python train.py --noise_aug=0.002 --tokenizer="word" --embed_dim=128 --encoder_rnn_residual=false --text_encoder_layers=10 --text_encoder_head_dim=32 --text_encoder_fused_qkv=false --text_encoder_dropout=0.1 --text_encoder_positions="learned" --l1_shrink=0.03 --ema_decay=0.99 --epochs=3.9 --lr_schedule="linear" --final_lr_fraction=0.01
Rows from block 7 of the text encoder of a small contrastive audio-text model, named by matrix and row number. Rows with one number belong to one neuron. Each number is 500 + 50 x the weight over its row's rms, rounded and kept within 0 to 999. All counts start at 0. Numbers have three digits each.
Before each neuron's rows are labels from the 100 texts, of 14976, where the neuron reaches its largest size: "tokens" is the input token at the peak. Only what is clearly more common there than usual is listed. The data: synthesized solo parts of chorales (CocoChorales).
# gate: MLP gate (text_encoder.blocks.7.mlp.gate.weight, 672x256), inputs 86-171
# fc1: MLP up (text_encoder.blocks.7.mlp.fc1.weight, 672x256), inputs 86-171
# fc2: MLP down (text_encoder.blocks.7.mlp.fc2.weight, 256x672, transposed), outputs 86-171

tokens: ":"; "c5"
gate.376:439526498395464523502544466363500498495544521500502496494503499500499542477501416498500509499500500493507499367500493565498499517540500500522519708509627500330549485500505501550514499458536501499497495416532500500621459500499498492482500501518497500499468525
fc1.376:506511500388513533495404499464503594493477435536511505501367521532509399502501497497481592476500508500500504465501497502442499499500561515503502503501485498524494516501485296509459508488433497499506500520497473500529493479511500493494500560501580486499494508
fc2.376:490499474460501506667501507503639403500501500312499451465531507519516498493499503497500499494478500500509499513463581465438561491549499495504495494338465498499500488511501440539499497379504439417507498499714580503493507554501497517507245500492502495500498498

tokens: "g5"; ":"; "g3"
gate.207:466579482489386498507575482448505503485504540526592494548602495493495494486501436500505575499600429507454529421501479507492475515491536559501554671521628552404596362509502549517495513498470498504498495502502608506536499558591509498596494499502478529578496539
fc1.207:477616496502449500546539494498462490492431571532501335396469575497454392499534502486472501521505442538539523631498502486505431501510536515494503502519592514366563427401606508560625492439443390546622507508557594466522528548521506483515495471508464521524502593
fc2.207:479517571493535427498536510427566434540494419518519421495498412502468496479477502622501536531496485500511489505632509475595466569498584458530496499504588498472482566456600545485501430475526508468590498483501512492371462499484501500594533495502563488603485493

tokens: "c"; "b2"; "c3"
gate.373:499544500499502513419505464388481500480489559477506493455553497527448500465485436528444539505663449370522506501514496473498510538500653480499519627513525457500558404477499460520580408468513500502500402358533500500525560504466438495453502507502425498499428603
fc1.373:415328503500498446505460502501500497501547473547441596521535513347473376499516529500443454402499484546498534561502499491507495474498500499497507472501502638488499440536425608492448518446445501534502500519349501503485454589591420498535500441499581500476629468
fc2.373:500592519501479503501500528500498575558496501501500499501456483504492506501500500575479500474425503500499456530451462472364485493542392500498476501493505494499451499421505495559500499501499534434501537514500541434469500501503427497500526398549509457501499518

tokens: "c5"
gate.268:427578522403499423386537510478498496439487593543505495508630387501495506455510476510501644517519493477546506493500443506476500520474507527522639588504534488369514496496504500561514540499500503518470488478510500548525513572493467561488476456582473626473466576
fc1.268:482492499494563502507539617498387460508465513470560519490564516499501486501500483509501492627501477484549414516639382501499540502502587501524472500486528508662545504483555563501498502509501528503516486498502619551525498508485500552656503496536566500498426515
fc2.268:512422501517509526453459470446500502387504500519438609519527497514502500503550498500504507538597492527549617495447503505811503503489499552410541505529490553499550500503471557426530519505501422535505587499409483500469521499494503496487504500500607523493536407

tokens: "b4"; "e4"
gate.129:513676477506494491491513485477496479480482550500538405499509500437610571420360500500497517477523544430499514405486444509472549521483552499650566600517500399453502512454404450525592500500401527501409448419497499512507499509500472475475495479499496474501458498
fc1.129:614499501335487499522500531505429502513629500475470489490499515512501500493441469513502428500463442500396506533493519477501515436461467501499519473474486483490568430580487397551462498480506476490501501500522649500500563618617569507501495480458619482407501479
fc2.129:501621519544509522390499502501514494512499411500524503387457471502534573523503471539437586500484584488471523497408591502463463503482452501407452609458500396607432499500458473497501378545498498501501526499476501442453497502493466492431501548498500451483502502

tokens: "b4"; "e4"; "e5"; "b3"
gate.6:409467499539403385495569617493581492493494556498494499432629499522516528500486500499512601457538563509458494488584550439498498552505499501509496492642497403500500494492407503422499513539512500494494499498492491500614499490496514501554507505506590455499483580
fc1.6:497411443495603409508502504481502446509427499497498494495575492492499594568500502505497502515432560533504637488502614556500498501528501416489508500486505443502503501455509595500499484531500500642501414497515505419502497506498493527503610443500504429499504496
fc2.6:474430459485571488517470490551535522535565502533516515527537498445654464504503473456606521529518503503503483512561482504519489546480546469511534494503490503543498540545529554464506471487513499517495453321512464488517457478469496612573467565496498518496515422

tokens: "3"
gate.111:497476436499426442507505503500432418347506503502505420503500505503490558513483330390500523500504418503506497496460515438499500497548648527502507504502504449449512495500498512499703501495495498497502503502506500513498498494512367474507499378497523500507484509
fc1.111:502580495495490490517505513501515504600506507364512603511599504486494496496592433608531506499502498474507517491510476503497495496502602500520623432505508534456508509499501533502514495485492502625502572495514502514504501530403496502505488495449553406555507492
fc2.111:567477534501500518492415543781463510500516518565506508533496525491487484463500538471498453435516477520497527514474427499566505474611449580554505527530487490494468470442499474526480549512477488581471518504465451522537572477548513483545565456512477546498550450

tokens: "3"; "f"; "f3"
gate.458:507500498411603447489500497478499517464542509502685364347574500492510585497498394647509512441508415493501586530507412503545504510487618495504501590600493542504487495458498513494496500498426581509542498491626488511623500500483580492494472508498361504517495488
fc1.458:479480504488519500469501495475509530604426514499502341395505577614500587499485510505503523517507380499499505491503487482505501519477518568502502511666512410550508507500506558348501595521477495517511498495486493621435495489487497504613503509507579510520502486
fc2.458:510410498487609513401497496449534533460568346554644538498503449452543541521472498510446560528512511518429592434488535480503430602504461435494528474477503500527430572562458498471405536501542482492498519400496503498427506519466465439515500564580477503501453400

tokens: "#"; "g3"
gate.100:398532500500451501501548566502562500485489527506547439492505512483541503500500496546496507500499512486500531500500470501469518581500592537514573661521584509495557498559551499613506499430500500480500484499541499501598500451500499416500500500500500537500292503
fc1.100:500432629500521500500502484513696499619508501399500500611500499509414387500500576545547499467500511559537501546563522500500499501500500611500577495499489501501499500499542500413500500512500571421500501501500494500500523493500551515543500500470500525500542617
fc2.100:498547521538500504499492499500499512458504498500559514514497501500501498535500447501497604500500497500503525500444500500534500498478507502391553614537482498480556502498423461501510608541498497529500532558499482514494504467501500497499502490462458500502501500

tokens: "3"; ":"; "g"
gate.228:436553572519443499509499571499491507462479544493602494426509473503505500475492414524504617505501614403508494392508501577478496501501502500483504599491508499310579382499503495583558463442490499499501486498545507499503466503498350373511490476502479489496293501
fc1.228:504521431510576547490485513519500504512494627500505482503588565478504501506525470514492509582501500496539492483467474496428486493512487500455539416500498381520379625517513478551555448485420503474526496477503531511502505495630335503511498532469457401465508500
fc2.228:497489614498500463506482599539461504494540499502466503499488515468482501485496512483436448490500479505469515479504474470513515338495500481508507483396511500509498477513490498649443499522466501513472481513502538498491515504532421499561481456443623477477493509

tokens: "e4"; "f"
gate.561:516555502621474404515462490491503515501352482466506506397504498533497526495493399505513529494511534424498499534501498535352391566424507514492497653487504478512511497494477497475595470458535387555487501511441486523532635412472496452457403491457492497395488535
fc1.561:465507504523461505515495421559342494514475415420485506554438516488484498513536500499568448467470489557488469544486494495505506468466474517425467442433479504653506486472470616503488502571379479550505523448491508475495612477510552415458583496492491383502734538
fc2.561:542483515555529489403502485436464477354457530461505589526602505507552560449501469426518476500588497458505571503458526544296548513476472499516517512543442449523503496494426502503449623449576480566478469475472491564492557528431517495437404496495544590474436510

tokens: "e4"; "b4"
gate.571:501511482503468462474501499450580500483484513503519510500626476535498501426486458493553708500520500463531442458487301498462515539553524500563515559511513502492509520516495510512694517515517502521497456475501482500615499482509492375454433513492466519468431539
fc1.571:463359499500560342444470458447550489474516544522564519552527501500559501488470397500517549500514500486493536463472387485479462513481491501590553584502499501499383509435499437500512504447390500437501477529500451354500505502346476443499488629524473592515437432
fc2.571:490501502476528499368515500438496452446500684482482500501562500500500499487499651500500494502501417499501525576620510500560526581500500477487521443499501501489503497534480559502424567498541499501501489500501516577486522509500491507473463496501572500574445497

tokens: "c4"
gate.77:490536464500376490500509509522499500500434545494605500444490482500501500472480485501526531500500501472563576499532487527429440500500629473500525603563513490503546500499419500501591502501500500500542499391598518541537500484500492369498500500538496573501422480
fc1.77:500418473562500502500500500499501601500500329500440377501369516577500508500506516558499455485500600503420507500500479500500500429504500500500501440500500500501500501500500399499538600544499500468502500500500500322486445520412501514500546626502496500493526500
fc2.77:466499497500501499500553505502501500488517502500500500504544516495500498499532513491496479503449498500573512491500502467499690490500552497498523500495500495500497499630511500512499500491501495500500497499582502500503519507513486366502477493491508500501498489

tokens: "d3"; "f4"
gate.460:409507489463347488486518500458485499459466559501556492483534406501507506471483449501500546501557499517490511480501442561491465510340527588511537668498513488422555436510510499499585506505464498583530491406505508502559516501481474410551557503489481495491529448
fc1.460:368500475407500455485510501433503503485544432498650498472553386459492424498494505557502505537503439502528507489572499492457501454487602497502537496498501499391566478486521664495502506499502502602512482531507430523493501500507487352495491448497509498713451500
fc2.460:558509551498459468554428645564501497498501587498520498533532531402499499403475533501504425199498500485502496501518498558497489418489460510520497513497488475440484478455468501596501478475497545485474494503550484524500593500562487502501474443385495470492494459

tokens: "c3"; "2"; "f4"; "f3"
gate.290:500574435500500500495521503432493501499500679500514500453500498501527495496500500500500683520533499500581500468462473500445501595500508500534633647500500536499542500507499504628500557491402501438500390471500500500646451532493470487504500521500500515491267533
fc1.290:501583452501486501471500493501499443414500499500387503501541481509433507451498500498492500514500500514498735501498499539519425547600414469470574474587500710501498499549498326490469465480511502501430471501500522500500502550410500500499491530544498684500500500
fc2.290:500502495500507606520513448501576483501501492407491523498509417499499502567497605500507498504500500496500491500512501518494509499761548498502491499423500500498429503527511415495500494493512501650496497496506504492517495501493495529706500499500498498497499514

tokens: "c4"; "c5"
gate.550:499500500500501549491523499487500366497500500498514500498502442504440500500500500504536503504631560379553510302497500499491500504500500500486642522499520526501500617501499501499674501507533502503501502500499501501466501500495497498499500481504500498437473500
fc1.550:500500500500500332539500500609500449500500478500500448428456422450489502500500500500500500500500500500500500500500620500500500500500507500514500452500498500500500585500431601481500500500593500500500378347506481544500500500495500429439500420488500500500588500
fc2.550:498499502500503510510500504501479500499503500482502434500500498495496504490493516504499494598503500498501501525501500529454496493498486521501499568498496501499491500498632499541497500496504436492485497496502457493522525675503498537094496500511500498499497495

tokens: "c5"
gate.5:412504500501397410500537505465506517458473501500625504501523500481502504335501446498506581506598499498499602440562377508500496567367533484502523636504535495464562506500543523497517501502522500505478470493557506499512501506512491501493474499486486505504415476
fc1.5:500503500500498507472504488500503501521497498488571499502489517511500492563508501397494499495498631506498491505500506388402570508490430501497577447496450513568494422494647614491421502510375502497584454568498501527332602505478506480501517505514497501473567518
fc2.5:527484452473440498512426528551506499494504496552591500500513643473534528465492550484513479475510494536529612504385501529538506481483420513512502506515460496469274507502498358607468505374509511480473482486555480498502604594543507504546479499535499508477487469

tokens: "c5"; "c4"
gate.422:509500500500500500500598499500527484500497616500532500440616500454502603474456497500467689444500518493500388437476367500500500502500676608500597518500546498500530501579501500501519500500501607579500500386500498500629499542497496416500501501486500500500368500
fc1.422:500500500500500451500500365500500500500500501500463563499500451500521500486500500503540460715500472649500346473498500500500500500485500500500500500500499495658360500500500500501438467500500500500528588500500678500500501500500500500500589500500500479500500500
fc2.422:500501616500502501491500501501505500499500639500500511500499483501500502500494499505403500499500500153481511501488500499500506500488493505500500500500500499501490499498494500501500504531496500518498506501487500500461500540500713499232512500502500498501500500

tokens: "c"; "trombone"
gate.192:472492491498592547484647501479516478401432549471497533482612480522536502498407425481496609506501495366502524482491490436482566506494503499499500576491519477503504495501497490499495509499522487537497489469502568491529500516486379392449497507509488520499411510
fc1.192:538507487453501499553456482507532524556518499509505471513484611376493486422526577483500572497544577574499476499503631532575405499549499507536535529549505509424497582488536553537504460484483373453502525506505439421475492494530543501519508505494598491501713446
fc2.192:506496491534569494480500553502495487475515492487397456517611540576525515484322502475571476493468505455497500484551497395499619505505491438550584405469486506495448563606488571533407558480598550483500429420521492586500516440502388476486496484515489534521440399

tokens: "b4"
gate.155:487504493500503511493517499467488510444513526553551489506581492504560500356500474501509555507553502481514507501522499504485472509498599606520500531511511509490670377498501508501531504505519500517480498497540502494515499500487477490487498504463514528499486566
fc1.155:500549494501590510501514360497544531478629513490474504501578498518499509498502479499547500498510502409519501508497496509483582498500582510524497499444501505502501499503417500500565520506519500566512499501490502503499511499488630514527497504572456516502499512
fc2.155:452538502561439455445496487490499497505438520540558510502458496539502442559528499520400559500493492541499516453483497260564484486500541546461506587537468501399556471476457503502514570624467484538565562668377499368460501460500505435498517467447449542568526447

tokens: "e5"
gate.289:500500498500500445500610500498489453560500591500500305500692502521500500500500500500420500500500489478500500378478501500500500453499500500500584500500500443500629607498500500500589500500500499500428600574500500500603500500504500501500500500500561500499500412
fc1.289:363504619502500500500500500500486500500393501471500364500500500500500450500500500359500296500501500586500516505500500543500500500500523500497500489455422397500351500500588560500500500500500500542394500500500500500500500500500483500500500565500500484496561499
fc2.289:505500499500497499500500501500500500500500501500504500500498509498500500499499500493503499505500501499500501499497500503499500500499500499779502340503500499500498500503500500500500500291501495500568498499501504500505510501500762501498493500427685427506499500

tokens: "d4"; "d3"
gate.82:493532496392360511501592568479500500500500557499506467484504499506499500425500416581508521520500442458523510459499417500359500483518555500500567649502588487477500549418502500517501594425488563371499501377621499500500500500500422500500500500501483499518350500
fc1.82:393500501501500491626500500510597513500517500500482492500644499500464575455499650501538500500500498510500516484501429494500524500470506538500503499561535499500439500500500485500568499493426501500500500501499436500356500499482434502629568493500510498597499500
fc2.82:691502501492501502503504502587501496501501500399498500497500499501500500501497501502500500498678502496497497499499551540398501500501499499500498500495520497500500499409499500502501499502511500499433498500500564501500499498503496562479500500500499501500497504

tokens: "<end>"; "3"
gate.255:562566500498505481502566505510501448456508496591559500504546434431479538480496513492533516502556487503663514459502500423490501503494613519500557506579496452395493501568612517507514500494440501502500514492583498495503511502508490402448478499496499558395326493
fc1.255:502505503584463492491501501502499498577508495512502494499512502499500502521341505501490512489644644538496508487499497499496498504541450489505510439494502485387493509506490499501561584536509504484668496490504500613500505495502445489496493382496396503501483494
fc2.255:500493443493477543564537491278479525524510509463424443473606516504446494510497523473490473504501486497513484513500367482434529467568495504499493473438524506507511477534525471300508493484514509463470482514541563523575515556806468552510504498512490477470498527

tokens: "c4"; "2"; "3"; "cello"
gate.106:495504518463499480484536512408498399489542551499511504520508508502510503491499480502504637594584488497513514337514402503497499527465580452528510693512497500440596502504596474572550501498507541459493488463503562496506477484435500505496495500508500527510441496
fc1.106:451437455504457498488377488492508497582519487505501428511490527475430466543510484507484607426498485547480493499502486351537500526507506493488491493590495507548511511505492486389476496561476508494509510378525499503363377553592502525545550506579470503514506498
fc2.106:566506414467500521501511414467513535388513458485550458502516516502489606532551549473521563580540536549561680500510578661496493496599495471462629506514509503466518510600472484516501477408544491481529518485509523502515512549497508499487466599523523482507486469

tokens: "c4"; "d3"
gate.295:500606500500500459499502500495500500483500538582544438500520476577500518428501405500500561499513491500530500408500500500500500500423518501474654674500503487420615500500549568501711486501500462617499448509500500516500512500500500480499500493489475499501499500
fc1.295:639501501500501504500500439500500499500500500494362601389500451500500500500500500502500438499500496445500500485500500500500500574606461487466500500604500498459500500523303500500580500500500501525550500500500500502500444571599500500438500416551622500500460499
fc2.295:501500500500500501500500500501499506500497500500500499500499500305500500602501500510502500500500501500501498508500500500497500499501405503500492718500500500500501447496502500435500499500501500500500502503500499500500500500499501500500503500502497500496500501

tokens: "double"
gate.40:508496498481450544581533501478506498506549568373505428547504482419408487488498498505508461521492494425627589499390500497509572519379504501506506514505509537374513552498520557502581535489503563443504499517504495584498461398493585485510503556545437503504349482
fc1.40:510531507516558495398493513507497500560516399503461496512414510394444563502539465500493479469490321511504558370572504506503682416500583640412510490493500487494483477498500560373624495422500506565487501546508513498494507509593418500534368434595508548508599465
fc2.40:506473491488502443465510538470484468504504492456512484424533507513557511477501505462508504528492490524532556517491557568507502476502493472487562482483390453509498497595500498549460489347533498493517378526544536500499547615507467452472402498497546442502455481

tokens: "5"
gate.258:500449409503488501508659494500465569365497448503543520501490456433486488488504535502492497398440498507487417501502350425496496438508513496587495498501512513495500493496505504499631519451395483494503509510503508426497402500468508352510509489517496504505516500
fc1.258:452501493506577505604544491509492499512596496503475481499491504429484504330508612500470430541498472506445389508428441586489498573513444498498408493494510456498497493496509503501495634499490482493502506507504514513501497562502600513510506495603495503494368513
fc2.258:500521478521492519555512469586573568561546517473503494485480498511455481565483485545521498468511550452442376424492455522434482507517510541521443508470549497510496508486503507437570489558463547486442490519467490472517409435504498537514514522450442490472524567

tokens: "#"
gate.326:489518515496500498496516502499501474401497528463502431380547541511501530340424501542512492452500429435494508408519450504391501587474443516512499653612571500496486499481558491502634515605442506383501482477497457523537582390499418501469492494489499534484459498
fc1.326:570491489461500500504536493495501499490499500717507562505645501452500480614508497438388517453500500452502431497570479299512493501509598497494503504451508531500507483504509500500515492493463476524519464507599476419498490559501499495581501444502442577513500504
fc2.326:469447593279586532439501460420473441517517484424595528469490337546538506542517540537491579610500409579491603578474531458526506555503509500508537490477525543545512510501506469471450530544500470517525548490460506496303486515450503472510557538606498527501516474

tokens: "d4"
gate.131:501460501492413509475592495492480517480497652493500422485615504517488501502452512501490472536435606494499653498447493504524508500444496516495511518509503489483513465500487521564533505595460498463403510553499499520533504496509472484466406506508557510494327501
fc1.131:518590485493502547508468496526525515468576505456495532509546502391538504504503516493494502494544562492507521475329499535539597477501493628520531510502544501500520560627488580603509636500483582542396505503501494521517524505441597511486481429483489500449501557
fc2.131:490489441488459517704524486578500508557437480486485397446495550509365491532611517498480522526482484533556448627491509519418500474723508536485496500474540505458585498525564517577505359369443494429533514510615580484568493587530491537519503512512492383492516541

tokens: "b4"
gate.17:561509500498493494509502498504501431505496505472515500550502598496498498449513576499500584491498503534494492467590497560493500495503503503501661541637527502489500498488548504462502620512568503500425495577499499500626497552415417464504495507497576400499453507
fc1.17:498494500502536519494487502550501495514500498504503501499524497499502456452504500500450660495500495562506578504494501496507419502581501498568446502500369588501501500506499498379484496545615499502504611523347498501498369554499507512500505503466471497504500496
fc2.17:478475489482545484462502484472519500499515533416169521521539473490522482489466479482543498491504500482494467454528467487518520544455553472531503470502495500517499525506506521450503192516560475529478460480471474527505472416466621488508502507507340540522396466

tokens: "c5"
gate.178:481610502459480476501521504481485504465495643500537467496560492500473381437434497516472526512512370468508591401499471509403513503413577596542527558607586440421548505481500500499578499510498607495489383501505501487501501498522320476489563448479478537554430501
fc1.178:483504500516625503445487503509499444561561413519501517488490512618499547546562499408504370496498530508631560500464509499500516536501608499462510502492425483546500536504451502422499519531500384438458511535471492503494500500476501342436524543504500501561517401
fc2.178:544526501499427498551500570494439644499476611484451458500507527499500517439493502457565389443514505437539464504625539561495501455514472500585501488521494501431504484498513500649501493453545502406458476498526495499527548503520502551425499500508519499501503524

tokens: ":"; "<end>"; "violin"
gate.495:510499500505515483499566491355549483406516502498503506518641419491483443402401503518428501453519485472528503433570502504399490641425501453500606521508678501499504500503495516448498501520479535497489459483492592520512470492561415421496431465418492548533331491
fc1.495:494633503470500461462467502486474491435502492481501502470507635518465410500502584480502507527441494528498564656477559455618530469502512501456561561615480484515510488536460487563506504389518450493540509500603572500463572530523477283472469506518428513429489506
fc2.495:483532531493502473498506554343465520450503518634494477509543516502495496483476659499508491547438434506535501575527562452611518485500507471500557386490505488403566500508481681577477523456538510468642477503535518504466514523590488479499484437515530493711440370

tokens: "b4"; "c5"; "oboe"
gate.474:513576477482477561505591500522564481388515632466503390499521546543493478467400506492509490453470523400612498439482494490475556457575540490491519536466488387502503508513519415526570509461508580419496471534577578551519462488540426479478472484434507529516317529
fc1.474:508499501473517423486539500455596484460537507503501502577538499511409492412477507493506510440626505498392491408511501500514515522408582490511526434518506545486547512563497490455476584469605526497499487491491460554509498430532532421477492492538511641546425514
fc2.474:468458490500471475495397499561484477501518559595572624550494582417538426502591493404501496469520479564510527512465448486607474470448492530414592518564445509531526454509440488477509515512400440606508497514497442482520503477520525459583461471422500541491554475

tokens: "f3"; "f"; "3"
gate.418:508504516475594498512531569498505420509497535416508476523500467502503500424379491525435633532529503476499488437573342496473479522447531499525498547523502519538505505498512485522596545488500535472501500483500518429513491500491420524499497505589470470501472509
fc1.418:631580513529503505584395461503385509496482518569486444457350645500501516501546499499443469525511564551482547621499502524502419377414466499497495482408492509505496525313492499503497502444509483507548499622477382485467432557499518519470481499499515567501507510
fc2.418:510395518492510353486506539479506489475495489573536527546511493411521516414500494490502453508519505503495520474594531562526377509486501474480527511551489522550471525479509485480489500488507479514513485470504486497508510507524544523774474510492540529512489474

tokens: "c5"; "b4"
gate.445:444509499470499497500534468400497498441443531510501394506555527500500484460464395567511648499526538481500490459467484500348508524525511500518531594540521466400506575500500394502500500499479528564499456455492523499521501440476496500482474500499500578500377498
fc1.445:308539493501499589500626500516476499430708550500499434500503500509499474500455576439500500562500382500501479501540470489493508640531608500500501546500500501479500500495545534502598483513501594503489476500500514500500517451503500500500521511512592575589499496
fc2.445:507522498500500504505540495520641501501500356561500507498500489499498500502500499502501433423499504499388468501500491532497497439505501502703498501503505525496500618455502500500500500500500513213382501500602499499500482491497507572500502500501380503496500505

tokens: "c4"
gate.104:496532501347486524483569438481501489427493656494560483485549441505483498446506426526489573487500500491504529371501498511498467479556542505627601619495523496439500482498505474505513498497489495445494499500506515526502501481399497504487427499503500494588461480
fc1.104:503488588559507425506499519498501464501498516507495496524496501514484511494485558445399498507465475464499418439520512497505496503500489487493501460328495334369554577504499569502503358378504514487509498494500501492499504515529483500507498505510574487642502514
fc2.104:515501508453504485606572510482539489507506504502462350509502501449427500441490519501501471497456487498504422608567502510452496506577491472640491379443544499454483556496579562506463494392562627335494473453526595494501490598518494512437488482492521497502460484

tokens: "5"
gate.433:496494530477501498497486530484366489371482646510454507512520495612501501369500497506387493466577471464500564503506452507503503583471498588510497507498595500492495367481505449674490504506497637596439494474486496548501548508497452498453471466529442503521466486
fc1.433:501511427399580499501504435428562510496521510498513499520441517563503491626504502502516631567529601492416493503503557531482491515637508484505516509508412486494501467508478449463574495482538429444499486503463588498496485495433486488494496546447487503355489499
fc2.433:432486488467510469526447492498538519500573513501563526508537494471497406490531528503522501506504441506528527440521503512560500491456643501456591492498484493478589470578497380360517475463480459546505481500507491484505492500517475477509377510328528490562511417

tokens: "g5"
gate.387:501492503548428456500530494452491493392408546498499500513498500425496499498505501508488581491561496499476619508465493512386498492438609508506622655506525493249513487454559473555509495398490498502499458372594532394528501509561509412497448420519441573498438509
fc1.387:502501501527535497529522501527498445495497497468481498555509498429544499450499558496485461445466492500524431571505511521399497508513459454501378469495524503482442499344571488417494514486591508498419498554518525502514506520413495765487486492441500441502492501
fc2.387:465493449517549555483541427470506583497496508447499507494535479566522488550508429493576545551527492483527596508501495476501537589505546484497499500515522539554539544548510496417523508516556480479498493498418478537515444461410607505378524567527486624501504524

tokens: "#"; "g"; "d4"
gate.532:460536493459510500515617440486562515471481617506615460475441492521498470451534490502508547497533487479521509476508452457421500582507548539527516575512589499370533504490513500559565486465349493543500500554533502618540516498488482469505501467440468503519344505
fc1.532:482492523379491500581499382496499546417507467500501517554626457499500468484393470474501520506613502500515545475499392552553535500483570508504623471509519569341680570506500571491504501517491444550490513556440498514577514442509470485499493475499528517505470491
fc2.532:467465543510519489431499508441437496420498500560496646610532497471498434470532520481495495502523401559499605503502486468622512500423537488490556473529506594484552486501501500487444590520389500626549502499411499547494530465503502465563500413503498584624467420

tokens: "#"
gate.557:483501541584378414524500499500500500288489550501545499410525515479485500470525500495498542501519530488482500430502410500525498499501500500526552631505500484475502501504504515634520501499439500548499410483482580514515617439448459427500495492499501503496463480
fc1.557:464506469492502499500511367499500591451529500548505502499388497496485501500518456486532694537500380502622446563500500539517521424479545512406502439612506528519429510424507551470530500483500503591522500501475452465499418486499536482501519501501612520668500581
fc2.557:504503520501503457463482544501500495476503503433502579499523504503536501502493494490504500496498504491496500283498497498502501504343500498446500500481432386732494498498452511498356516506498490656497476500495471504538498493496400501463434525501601489500479500

tokens: "3"; "#"
gate.514:478499503514506440441515477460507510365453555520566522507536509522567484491503549491531589495499500481511537477502403442515499512561638492496568713550533499494509465524473518499607533500495476570514445469493517498577464483505443282498500497495505542534401488
fc1.514:491448441437510478493401642498499517526506444524488389482393510550516545592450499493516509504432516520600502501491504450516511525408508478481473449370482497508427548503621440504468464494510510452517501507452504494449497497501508479508512590643520504574541477
fc2.514:585419485377526548502491477509557528455557508490498472522509499511497512487500553498577499507623506493529493456504502624498504509513480516555506501537499509481501593503531445510536493478524506406405502478501466525503480492510518550479510585511504514388510471

tokens: "c4"; "c5"
gate.499:369502498500500492499577560489527549481499523500510582488577479667500500489497535503553500515620500500500500500534446498374470507516627500504554634501499499476673543525500500500553498517500526479498500496500500500501497500559464489499499495494382501515453500
fc1.499:583500491445492500512500326501555500501499500520632500500295618472612500521519500500499417500501469666499498522500501500559382462501501500497362351410360515523440500500500500499424500500500500500507500501500506500501501477485546506536481500502501500500525474
fc2.499:540500443491500513553501501500500502499507191528500473500497500499481499502499579500496503499501500628500500501477500500499498500504435500501503499502508501481499501502499503450498500171544581283500544500570505500479500550728499466500504501504501500500499495

tokens: "e4"
gate.190:501500489503507509481414318444389439493485509581580523496676433509462506517502475491615552508512472490417500484484447496499562507486498564525564497600541555524504437492479542494503515524586471604504496420571453463513486490474503376489502514469496531494499607
fc1.190:498466514499364493419375599464480482461493496441494454629488503495491493506501505502388492491556490494500502536505497499611501491455502556522466501497507419485505484532515495589494489486491633500548495504511517474464517545520497507506501394496474489506502505
fc2.190:521538497514440451592500527566480497588449592522463459500505569476508502460485491458536395444463525438505389526652428515460518609624502580598429484498460532489549505454564496525530484491433367467495384483477496524531494478524526540508506478496500503495498551

tokens: "c5"
gate.622:385493474456494499511524476381511500487464625492529497497503473508498525393490487518500652518512514348446456476421455525428482493493510502538591608516546501392500498499500533453546486502499500498466500477498553504520498499500425429540499466499454500536460502
fc1.622:500511574508500500479447497464487500469499499543500501575487500469449500532501411501496498428500500616360500409502516403500497501501500463466418500502497501527501501502500500501489501500500500378594609501499500456497477500526650498501505499468500487510553548
fc2.622:501500504500536502501486521500570500603527474508501488512499468498499499628431501586503500492506501500442440422535392502465346502568500497522497501455703503499424611472510495424504451509498679489497499438499498498494391453500494502565586505498500461499543486